{
  "train_examples": 98430,
  "targets": ["finding"],
  "norm": "layernorm",
  "mlp_ratio": 6,
  "nesterov": true
}
Rows from block 4 of a small image classifier, named by matrix and row number. Rows with one number belong to one neuron. Each number is 500 + 25 x the weight over its row's rms, rounded and kept within 0 to 999. All counts start at 0. Numbers have three digits each. After the name is the row's rms in percent of the matrix's.
After each neuron's rows are labels from the 100 images, of 14976, where the neuron reaches its highest value: "strongest on" is what is common among them. Only what is clearly more common there than usual is listed. The data: retinal OCT scans (Kermany 2017). In brackets: how many of the 100.
# fc1: MLP up (model.blocks.4.mlp.fc1.weight, 1152x192), inputs 96-191
# fc2: MLP down (model.blocks.4.mlp.fc2.weight, 192x1152, transposed), outputs 96-191

fc1.307 098:548502487487513506518490491530476492499500543506537534470508498505491459495524515521512507483497531538475537487499493538509557482502513488480476500474520524448506448510490500508515521485474470522529518500484515479512502509515474516509497486484536500495472515527584515514503531503490511513
fc2.307 087:442488519507472501482526544513533465523490486472511488506501523511473526496483477524492534504524478515482494518521537481459465518493454519502502542556478487497485540512561506486475457519506485478456505517478485536494485484482516492519480497527519504516518478494479497453481471498459462524
strongest on: finding: choroidal neovascularization (78)

fc1.361 106:480477485554454477533516504502464440535523559494509500527509525540531496495482496464510512514504482450460508453461478472521479484529483434524490524482548539451514459508505495508499496459490480495491520522486485551515516494512471470493514474507488506508464489518480514465508482466500505529
fc2.361 102:524547524467554506463491545510514498484521516484515497478486523501471479535525514518508489488531443543525486510505515540466513521458529526517476503504466466503436541493482532487531461526530501490438467474500536446498478467497512514482543525508503486477503510496488489537497516529491503506
strongest on: finding: normal (95)

fc1.417 102:488514501498494499454515500505503495478477531478493500534490461500527494547502491496515489523471512545508518534509517489541540540529522509560450484461489477491514530497518500503470493538511527483503521481443501484541495498495492508499493499505507503502462506546485522483561508467485529513
fc2.417 102:516491485512536519528512533505499483467506491516504500479482536491490484439482529536476483493477477472478469477494519518496471517517493531520496514513490509487484515467473533505520509445477503485477499487508487507540515490503518511502514480505494514524490507485458488541488486520503524488
strongest on: finding: normal (86)

fc1.604 112:502522480458465477471466519506500500492508490512504519547520494488496525535488501499525522467487507486489499467525462483508515474469457510488484509494516533534550476516486464482519490484489505534478536473466514458497485509517492552535474522520527524531525476577489478558503502505502494533
fc2.604 116:498481522513499517493530478542515458493504526512467510480498514465524478484557496532505451459472473523569511538476509555507497527486507516503481517531485511487474523491512501518539474476549479514509491485495492510495489486480478478482511471513501498492467526460527513452517499535496480455
strongest on: finding: normal (91)

fc1.26 101:526529522493474506503497501510504524511501445533487503556486474499526462457490528504509528456504536547563508522506472485485496479537484490527497451525500472567490491540514519469463478515524483507466483483490520559528522516511502498516474484520509497532490487531490498495514508495496503504
fc2.26 113:509482478475470436503479471505521486508488554497493496473458488465457504542506519519549525482538492444477533472478523482497509559480549490475483516471518532499497500512511467533523530486531513482530507479492496489480492445515495529493509520473529510499525543517493473517545544468529473508
strongest on: finding: normal (98)

fc1.59 083:553520549511496500482454550447484458542515545523509522457505499487524528484530515502518504531461522475491506511528486480526487504508512491479466505492483496506505499475468462532555524510504474508512461448468519453468497539517532518505524467519521500497486501508492510523520480523521492512
fc2.59 069:507519467510515517548537499521519488485476451502528490515469495516459478484484501534452523479515513498533483519482512524494520548512515514474483508516485508491480504517528555502500491486470518499487490535496436564495530478458449497514551496508468503524498480454473485514527509519474526488
strongest on: finding: drusen (51)

fc1.637 101:499486517504489488496479473519471465504519533490501514514514554497513491519474490479487454490486481524468478479491450511529568561480513486539476492463555523484542538539499484493481517492467492465484519481507507514485481538512490504497492472479533533481520506511484486490473501491521531533
fc2.637 084:498545480479491482508529501498510492500485448503519477493497512480483469533525541513504531491517490479541516539494549504486468476479502536495505496513419498493507454481523518472508481498503519535529506490495508515538463497502516492498506561489439520535492515478484511510510495525493507483
strongest on: finding: drusen (40)

fc1.402 103:509492491483468468462504510474458492524490478493483501521502486550482484519497501481502479510528456510532514461515508490498552525492543481529480472480509542497449539520483427498488519495470473561496508504511510552500482510514479532492481505506504476553492495486502471521520452505483551536
fc2.402 093:492533517522509544490515498534569456488479521500481472477493506462535530512493516545506473498512553524526483518471513485511463509478463502495499521471514516519542477494510549504485475498535486490498521494485476447503524482477526522545528474489500539468507483530542519490484509487507450498
strongest on: finding: normal (87)

fc1.236 091:539496505535507508485521524469527483472487493499526446502532435480489511471559519502519504490485525498496497480524504480556501485457528511499514531551500501503544544556476477539478518467515487507510473500504534483500491461522485511470481489508505511460527507502527517492520450467516501549
fc2.236 092:519545504470485492519465486469488485510507504490477503523482486490509501498452473531505488529507442440516504500469504483436509512562508520485483499486483475499434508488477530487517491499503504526454550468527482522460539517498513501511509520516476491490496487512486490526513504535463462463
strongest on: finding: drusen (33)

fc1.382 093:463483524500472512492476484497513514497434532507467507508521528503482484470517471495469540509467455490541478481497501442459520495471514542458544485516477546519497480544496491463524519509513533512492516496518489491490478514497495500528465484487538530495524490503508506449465444518498495448
fc2.382 106:527472452489502508507473493484484490509520497490523511457522460503515555504476472544543488492507509482496520482484521494496484498550529483499493481478499436482473554486507488478481498474507478499505478467499463496511516488490503532497494518481511455505483483512494507533542488497480481499
strongest on: finding: drusen (28)

fc1.580 099:499496524497504496509450491452478519482480467489476457452541472511482484517469487476483516506512476484503479484454482458478509463435512492514468515442473473495492477537500512511506486496506483486482495533475499478492523505508467516525498520532531479490522487521524543488495482523480485514
fc2.580 104:485488478473495492502494491480492468503550540541500531469481504485500521477535502495535524529493526545527486492524517528510464460480521505516531487543518503449501498520504416475546500481495526494491482513507485457472500453540509508514506489499461485488540504475487499461458483478520463481
strongest on: finding: drusen (76)

fc1.405 106:460524523467495525497504460445542483486468500525486521479523527498521480470513483500476478481508517506493484526483518504485478523486487467502530471501528530466432530532487554507520512515546499467504503522459481507501488527496509513480495482517503450487539494541541483487471463450498475513
fc2.405 105:551562498509499484503515468511510493504487502507564498528460478496486494486526525472489510546551519521465516514526483524472550478501551524486492554491482500498516489497458473487451479493467484541495516497501523478513506458479508526533511442457502528489479458477471498506468508561509501489
strongest on: finding: normal (86)

fc1.365 113:505487470499490477501535509464516516496518497459508467527514466469521470501491531432496496507469526491476508454504480516488511489526500516484480538479539482513498450495491441483520478516518492484475568499536455468512492507509518490437513492476487464510489471508500471443494484510478495528
fc2.365 119:502504506485504481492428465479471462516512500548501492423508506499479537508443494539509495521521451492508473487508497483519501500483493467483496510519512558503460497511472478504498530507509486508485517504488507520507493494488469501562495537540504515459523509487466538523505518454470495481
strongest on: finding: drusen (82)

fc1.509 111:471557503470475548489519511482516468505507486504493470559491470495488463488484456529483498478487464515538489486531482499434520518505534506480454487543455533461483513531516516562464509494494483482519488503531467523510470468468495513513512493510526482493484508485495501497463497511480451480
fc2.509 092:512466513526499464507486487543508490511507475471525519449510497524520542494504514451492498543556512498465537518485479483541497433525499495501512507469568518514546507488479489464515480509528474472475506482474497515443477480511496508468480511489507490501539524541499526511537500539481522516
strongest on: finding: normal (79)

fc1.151 092:514509499510500496480463516508548494525472492475514480510531545490505463503527524480516472486501500546491499502513507521514475501448465503486509546477471527490558513534485483522519432473554505522500504520474499471479520483522508486513498504453541496445518501461520539466474491488517489516
fc2.151 073:507503480458502480514515459463495490497533494530509524487539485498498542475482478516493517493489483482492496496493506481465491530531514541491495463503557469509449518487542443497509525501488490546504482500489480498477499483507467498558502494541472521558466506545454518521538493487511506465
strongest on: finding: drusen (93)

fc1.328 092:531479532494474454477511528502496515555473470471486492471486456524539527512464502479550524487523525479522471399507497485526468516498515480490512495552545493520488534481494468521505525500490507484534517483450564503485523511509484506522497501533520532507479490464559517501475501536510498504
fc2.328 118:513528438515520528500471505487512475515500524508511475514491530499467507503543533540475519507514513476522500562434505485478514514496471515489494535512455458518475468522513531466520477478487516511499503501520451489486476514484483494498549538519482452463528475499450511503536486511488527483
strongest on: finding: drusen (74)

fc1.186 103:504539494455535480494512522485540521507514532494520512532468478497542507522501470526507471525475488502459467475441487525521562483505534498506460549471494517496451489469498505473514500526490492511481504469482494446514489544495464468476518496535497495549480489511482520478489458483479505487
fc2.186 103:478499501492539552484475474497532514510499496549505532455485505508496516526496506511496544494476461494475557497485532517496480517509526482508521494493468456532540540470539486521468477488472504483499515508479448507456491508498507460524478555471492529456492484503504481501546511472493493473
strongest on: finding: drusen (96)

fc1.335 120:478463475526463453531528526517526490526469507516461482511487519495461476479529520496512512517435509512462502507449478481522527521522524560490494530479489533523587536494490513504515503486493457535531522507514505474468452495488468484460479531478490511505480510472494510472466450510496489514
fc2.335 094:503523470491554519517469426508523513502546506484543515524522447525540536482489484489473461469514450510506522529556510523469472531508495492500500499462520480490440491511524486497499480502468483479446484468498508521501517506501551510482549566478491521519498501493534521535512560480513524509
strongest on: finding: normal (97)

fc1.375 097:509506486495533509502491530520464522471528530512510528473519475508588515513531465482463549516468537507536515515491515498465461535490527515494535498527543506521469518474483492493506514508490476507498518507506471512492513518558467524483559511492514523508517519544540521447498468511472500467
fc2.375 083:499500477487477522474456485519537504466469513506469469533466521526485452478488526520496530477517454452482476488497506515506527529500467504495473469478505512456567473518536489499509485495504500509506505486491482485529461488466552525493428486519518501508471494478471496513550530493472533525
strongest on: finding: drusen (84)

fc1.641 098:523496521527531540451510480462475484499510516481522494520463501533474521509507481484506487496486503498519508416465520552497476495500504526498522552515551513492488537512511527560472522492502497509530475528436488487495472476518507511504520489475509474498515508520522483502518522499508521511
fc2.641 113:483522483504482475514530499495511500496515478511467501487491478503499465510525521517552443500503551507512503553523490480480548509539477509532470489487491472513482502478523491473540470551490453462503484556521480523484507523519483528464475493489536529458488482472477491570513508519503491491
strongest on: finding: choroidal neovascularization (98)

fc1.338 117:519448471519508540493468509516515514470475535533486533471500539536555501457502471490457451506508510491526461510493490521509482555528553481526515532507502514498487520481526499480509486490514498475469525532503496513463515496485500498471470535491534521519509507468509513468457513518516469509
fc2.338 096:531529534503502501506510546473510482446525481527509476519502443537482477521510516500501522504516532524491545473546493497501523492427435503493531542475526486458461485495488481523523494477511471513497472482501432468544540483502471463523529495536509494476481503522522501521494460485495561467
strongest on: finding: drusen (65)

fc1.385 094:520514523465515517461516517497523506505534533539483571512505502469472493512515521497557528509513511483497507484484509494534528537504487440520489453499484476525487491508506502508475471517486529460462496564517492514505495534483512474471515499453514536517478487518486524480511503458523483501
fc2.385 099:536493501467506480531471479495497496498470477545511475465486492558501504506431506548528491526486489512466506499527503470492506507461469518506494510493468553506475510490476507465535525501439495502519497439489539465507468479503472506497475487532458462493495544510529495522475470538510525486
strongest on: finding: drusen (70)

fc1.114 115:475490525504482473506496505509472493497551493483478531494500514495448468465508546425525568482511471475512516522530477510490536472470467495519470481481453466512498456518497503513504508505504506513439526479498507486509526497530521524509500519516486488472498490523497484479553499518495436492
fc2.114 090:473504446479480548497479481513526524513477530490509480493534465509501531527504513549475485447495508531489532487498489488500491528496523502502494477468550543503495504519487480511487521473491502519507467427479502510497491463521474455478504525482516533544518548472475528533556527509530511504
strongest on: finding: normal (100)

fc1.346 099:467503471466499504408556514492493469483520487497483526521472494521516496521482492522464494463504485502459502468507565496485530560476474470515526503503512492482501506521515461480501440496470530526464496498530504502533478488485480518528505496486471537526502479474531494509510508498469494491
fc2.346 114:530530518495504504528454541468527491504470527530525493433535525509523498485496507499508486538508469482505490485447467505529474470452517505478506497494481517534506490484512480534497533501498507518506509486508478439528497529532518480511492518481509472483494488482499529498512501507565552514
strongest on: finding: drusen (76)

fc1.62 094:483490487519525524494531525519491494501502508464505460474490515487489462505518517508495522528463527481495453490532546486524521506496504492519517508507524473498545502488465505507539490467510519510480520515547482475540513512509444506510494490501471524485498491508527507500506536529520454525
fc2.62 099:515529463468505544507475500441503466524480483527527515476494475515507521458480499494486511491482458487511520490483500530499482520489487462500468483488469489493493509493532471479471486511487449503515485437491496489506483533466506536491490542499515447531494508482521505467502508493475546500
strongest on: finding: drusen (63)

fc1.47 088:476537500524475469469487492521466492481505512520495445473485536514510495509515495470474503485539480484513477465549515505502469527534501459512481561531481476541491483545503488504463493471504510482525510530532494466492525482515538531492514489519524510489526455558506503500497534452533498532
fc2.47 096:520466507507527511532536560527485478496483468514483523528508457491502503485501480543529518528477522499492499516474499504512536514464519521476480503493526532509456509492462500529536536492511486490508540473483529505511471498512467487517493554501485488514505517472515485504505466542487488469
strongest on: finding: diabetic macular edema (36); finding: drusen (25)

fc1.58 098:487466484492509473508448494527487518485515562490511503477512485493515495512511490479472516560495505550526515485480505538489485442490517511512544522469518500530494433550524537482488500540508501487507490511479520534501486531520450522450509533505491495477518506500529495471536501477519481479
fc2.58 095:491491516472487524520484502517508531479478498486495501508518510532479480518472513521510530494501474470495462496554527459474484543484542481448462526503512505462460542471507426523537522474489465505494518474522464467489532521486518500530513501489522513477481473490538522495496489501466502492
strongest on: finding: drusen (30)

fc1.363 110:530507453509475538499491453507510478502466512497478477466436483488518465451442492514499532493561537501543444518484521511500479500472519518521518514464478502496490493500507492560514483528499497490501451502506521529523480486543487533476511520514485534475481508480496491519512502498457505500
fc2.363 120:532478515548487506509508539521482515520486514511509525539536504476494498518543510510484509499501462482527538430518482534502539501500513510502511499474483525458513507491510501447482495522522513521477517485482466441477531485424505520487507486491526477528517490521515500484508487528503464512
strongest on: finding: normal (91)

fc1.439 103:513516507477467488505470474511489511475513462519474518481519512483544471553459517494471479476471513495436477578561528521517505526527486477484461481520533513486521548467464441490464559502479493462509480551501508491507515500483517489496524493456514482556534481515493527490517516506521497534
fc2.439 110:505477517508498503502532476513523481533488512444495500498483481491484525506496500498532545517524532517524542468470506462473473502492507502522555494462479486503488457546458526503528492534489486526547497469485495517485467506513503523505489480535515512523462486479508509539497494488477444496
strongest on: finding: normal (98)

fc1.213 110:501499492480574487531488507474542547460520500485518525488506517512516492545518456528513497481486510444512481512537482499512479494507492520503529523508525472527488506562496484476566510525494492527503546499506545481453474483514539470522522507468445503471542478455521508486521483487523496480
fc2.213 128:535495492495480504458462483493424526508460521463504479495505467502497469491471526502530524445509510569514500492483538490491511478480520512476489483518527477519489498431477502499449502496525532521552463473531459538515473543491467494486502504516522465530484527494471508509482513484489477495
strongest on: finding: normal (79)

fc1.539 099:547458535515521480491463487451522481475462541514510550473525490460493495489505503487508544487496556509523494523481518487498511496491534475523467528502497488522470568477470491490469510494535541500469517515523484513486471518527483455464500559502499511502518499494461542481506493489524508498
fc2.539 092:490526481465506530496531492511462497541548503526474483477501516520472510504508518521520491506541490526469484472521495513518506486508474505417513487506501464465477495535523502512531506477477462525513520558490493492492544480489502536491532465518537487476472496503483500496498467500482513499
strongest on: finding: drusen (34)

fc1.360 106:508477472461492541528538508497484483491537466455453499513509557503489489448494558495502495512487519544535495499473466501535509522492492471444520485535485501490547527563492489460471529444498455504504481490483467502489526495476506495491490509490545452502490493499468487490500516494513515469
fc2.360 111:461525548528486439470492477514508550529472535495504487529482486522486478499506433561488454495460510477490546499539512494474483497510490482526489506464516525485477518475514525497537490501539514489490494537517523516507478487488526488508466437468497512524530518494494524494514503487510505493
strongest on: finding: drusen (30)

fc1.150 091:502513565501510510458508463528563509497501465437461508471455528503522533464529495501493490520495528483489488507442541488535512529480484507523493501489497508545484467476472468541549457512470524540451498495469516452498502500515485528501516517493492466483541487510523477525490491502483512477
fc2.150 093:504519456473512519477529530493492509511464553558524497491492470519506469507457557518487516523530464493444476495525477512495485523524490490518505509544497491510552519518539475445439517501549449451544480528505478506490511542462504522489478484511473534509457531486469536487559514465497497499
strongest on: finding: drusen (82)

fc1.24 105:551490522475486489523463495523453501508503474521516523531537496503494484497546492503531491470513527521543505477436423500521520502515493495516519472454469538516484474495525455491508520499497476485531493516488496503510535550500523530494450531460489480515484506495545523528507528496505531468
fc2.24 118:453527513531479515493530499452510496511521511464475491478485496483500541492495497518511506496503478472481521529560549499490466502470459537516493517506524511484535535538471506510481476479471476502463518489498520493481467432517505482505512454553516487507529522468513483460467491499565477539
strongest on: finding: normal (92)

fc1.86 107:473495470506501464477501477506477490520516540505475506517466460525484511516494457474506476500502494506471489462523477524511505506532487500552473497502534452535562504506504557487486496514475436494475488478503539500513444484495484480497496477495553563493432512515527484530524490513534500493
fc2.86 119:479513487495444531498483503529482501493466468511495496517523492523535455480463513500502479496489506510504498487466509499500487512486488503468506501482503593492465481484459432493549475544518531504517535509509477511502550532504472480492507537469436451464546512470499510464508470519499487541
strongest on: finding: choroidal neovascularization (62)

fc1.441 104:515496523534494541482466455473515498506488516494562562545496525522499491509466508548521536507469464504518482449511485513453505520469492512487484501469501485505511563479563501522491489497510529507548490515506510541507481546512496491488508536483486473413443507510504510529498505475516511489
fc2.441 123:540520490510517438516525527514476516509491497492465450511507516514497496464544496478509483503530491487509517509475532485533497511525498498485500502529537497542463522512489521487533492484487505491472486493507472521484517518474504509430524466521533472537556525486493498484502513545513531526
strongest on: finding: choroidal neovascularization (100)

fc1.200 091:515541524496490462461487502511463519482491518534483501526495519468514491573462495488483504505475451480546462503489465476530563511511572547542543512508476471487506534487512557505484478490504476491438526473488455548505524510486523467492506483471485516518492496469468498510491502484479511482
fc2.200 111:534500477514486546535489500487525436482493503517494536492481471465491497466557525498488486496501497475495485512524511532510471490497451445477493545461517523525482493501495451470484523522512519546535554501509501459518467491494497538493480504486525492491507536483479533489458476522544507483
strongest on: finding: normal (94)

fc1.462 108:518504503463500529561502479511545451490510504493539521519523486493542484492473528531517490472545458511458490556535546499519503525507504471522567510495489492508495490500470453511530511490462528492526506481549496531478512446491512513535484508512510530499516477478534516539469498483471477485
fc2.462 121:505523495526465492476499480480502513493500527484478509493462516445506500542518509476441546497527509520510529478450472498498498512511484502508478470477484492505485511553455574499508528549525490492506476479454491506499518500470519443444490536466525497526513510534474490508479501518500455517
strongest on: finding: normal (98)

fc1.594 114:546525474522502482512494512529516498504492523514454498501480473508494474470484539457500515525499435522526502518475503441478487540476512473506508500537445505546466466472511564479458517507514484481505482501510473483481517464480531482496517491548499540499494514447503492488483492507514493486
fc2.594 088:478505519500458516503453497472486494507462502497486490526554524468511520502497530512491510487514546474472503476525469567564533472538477521505515476436511475480530517529462452480583481461553475516467497495485490514510501517528486492479523497486526523498517499560532502545503512509517501522
strongest on: finding: normal (95)

fc1.599 094:519476499470490559520523526465529508536502526480534462521503492518486505450540495500480480503504501494517538452487524501468507535488483477537554520525488507504534523533472552481516497511467428495485490496540499503508512522494562506449556484496490473460505491523488514441492503493509507491
fc2.599 087:424499518464475435500472476513482496525494466551489475480471514445502529510493489462507526531492493503486492494514493467511502523510534499500439493499504498487494509459505457523507493513505540527496477482493504492507480466505461544533513524515461532546479486437476473495499480503482461518
strongest on: finding: drusen (58)

fc1.39 106:577527476529475489556472477476527507454502563559487529517505538506466479479513559499531478462496475534465485510459544491480461496515484522497492489453495527501501496526480508505499447464519494467477513496521527518514501495514490497453481538467546518484465495489492467470466522473516497490
fc2.39 084:460516521475496560455579505507506480519534480495528441474513494516506515509542500511471509470449526490504502470568505520481525520473474516492499546508508487466485518488497461485495501528556504517526485521479448498551496452503526482514482522484481497498508523518503483531499497487472490523
strongest on: finding: normal (85)

fc1.71 093:494522523492543477499524553474473495510505557506570524503470495561557486527498495474497504471504497510510508516516501485499549533542493472525490473482534490493544424527492463484489518500480501487537454507489474484536540480512485512491479490491499521486449487528521525443532521537536474456
fc2.71 095:513465491499487491529514516504543491496480520521475453492473479532454509470517535496516476493495484503505538477491513498489458485475526532465476536518501496529461559502481516496532509515494520484460535483477550504504450497463456516513510537502532452511566491489461481524493477470517503490
strongest on: finding: choroidal neovascularization (70)

fc1.540 102:498468493504545516524503513525494509497477467471474541476516486509475459521474533484508527503477490538507502531494516471491475487466522519483562495484486517471506501490492454516497484471500524487484485499508483470496504517508429524522516505504522480488504507497512541451471536520499506491
fc2.540 107:460499488515422530475465515518502499501517497508506474526521521488526482471516494473511467526553538506507521497482540514512507515469554535538474491507500458473507480505514521513475474518475461496536462526506530472491518477490571494507484493503480534531530478490475482495542462491483528506
strongest on: finding: drusen (64)

fc1.477 111:494496512507493483514490465518497487491490494498462520519498499501457489532519474489471509467515489518481490487525469530477461502481506515483506470504489490505509452456458493489499477499516496469477485482506473505533551511522509502492506461523511530451508510494518498514476505528497548522
fc2.477 089:507488488483470445481510516546517476497537473480524499501501494480490514488474504536503504546511494441526478523468516494503481536522505482512496445504499521512459532491524457467504502523485493541517512540538532477487474492465500500503491524541516483507489438469518499494498491483530469493
strongest on: finding: diabetic macular edema (28)

fc1.204 099:560533557522490476462576485488477506499515481565502515458512517475479488505528492493499480474499554463512494527508501483451549487510554523515516517488568493496508484518463501512519517494486480507496503499537542500521488497519516487475507500432482511477532500488541477495520522493504527544
fc2.204 112:461501470469487507529489518508489483480472477478497457489477477544503504509500471506520510522512458531521487487486524487545480495505459437517494492495473532515498501456513477503436493509501496494501537532457467477506503515472462534528498526556520506514460475505430525519463502501467470468
strongest on: finding: normal (81)

fc1.12 100:475486477505503516458479490498533493485493499491520510496504506546498528480473506476490500479499543499514511492428513487516479493466504468558491538485470510524527532491464481520512477519477499490482506501468521486468527519496472522473491515461501512451479481503468533516484493477467521463
fc2.12 115:503542535475489542502502484490488525520512516501479499452507459537526505527481540506519505549515497453488462474516518530518495482511538507532512510513533503471477470540518469496500461501490515477500451462543487443483469534497496506509528456510480500513515545518495468460506467495535490551
strongest on: finding: drusen (92)

fc1.758 089:520498507466495517481500530536520480510521520467450523540525516536431514519495498508485525536472487506471496493508494464486447494515498516506450512474487499490509494539494496480539514483509531542508482504468513488511488492450520498514457527462524527495511558503536489513490510501479475542
fc2.758 110:484483482490478504482490487500491557533501486473479459455471521495504494510488467432508490494535502511513528528490465528445469508451528499471481512551464500534516489511492504508486515482456502475462493503520480519500523547547496529475509514483514495468525503530494503468486494479484537542
strongest on: finding: diabetic macular edema (95)

fc1.34 091:531486452488525495497467542463487483494481530508515525506510500446490504496489582462517509473502463503550521441520516484526449486453489509509523461508465483495502530555499478522509472528461520547492518511497505464529470458522488508480530549480526516500495527569501483531508498511522524543
fc2.34 099:489498528498505502515517495520479507546532528528534503514496514516521492498490482537450444509468460453481492512510486491469510541547508508499463555471515511506491506454534485470482542445430498474496504478492491493523495519495527452495489493519470479524477511475536556440493476501524488488
strongest on: finding: drusen (52)

fc1.678 090:462509517481511484512495534463478529499497496509490483466497492475483477508460530453464452477498532479526516483512531505491517499529530528487473484500491514499488518473506571478502525519499477479525481526513510535529494497506506489542497504520487537506483504484487550504499519491536531454
fc2.678 088:547487503520473502511494492503484447500525515507535494523497493535551556494517467534518540535509488520462499517480484512499487483460435498502501492518545488521522514522481466521521479489514513527457528458493495483523483527510481474509495541493535476486518490558481471518520509490447459478
strongest on: finding: diabetic macular edema (53)

fc1.625 097:498498475500503492511510538495478470517515511502508489442525485462493488490469480502479507546455521534500472474498522505504513495482493468483500467525480492496493475480506481507540498532524501506511516521524502479470483475449496488509495474535467547493492507477446495491528486557484479552
fc2.625 079:488522517523470529504494501476538526565487511490478503529446461524504505509488498528504515508456544494534522495497481492497478519511515493477474527489503452502529524497488513472485491500490520502480468480551501496490513499505466550452511518539473454496547489511511516530484521492512490522
strongest on: finding: drusen (28)

fc1.608 103:483491472531507539496493531482522512516487544466527489520481511505543505548521487495482499523530503514504501545442518491528533504488510528500534496466525458491526544502497484516493456521478470501478508521493485485480474511509514497545520543534512496528502495502517495494521486508480478473
fc2.608 101:521527522490483493492473502495502504520526507531512520483551487567457473472471491491519484493486506493502482440520513522473463516494483495508465524485530542495501530489535481453460527513498508480505496489508499509519493495478478508499528453453466497491517480472512483484508516442539514531
strongest on: finding: drusen (45); finding: diabetic macular edema (35)

fc1.261 088:464471487500512524435466509473539461479481532521518460481510497529509503533515512492522511523505521485508505542499449486462533520470499487488518551479478483521490534531537469511459483502509484495533510503547526477453507487512506536501510535490500498499443515484500548452487460513500479494
fc2.261 101:515515502478470481537473575477493485489535542539497534503482482481450506479472496523493522512465527533488512449476516506558463452485507492475482459518509483525501489455534526504538504500534517535488470503486472505481499491475471507527483493498472524521529531479500499508476451534503519544
strongest on: finding: drusen (95)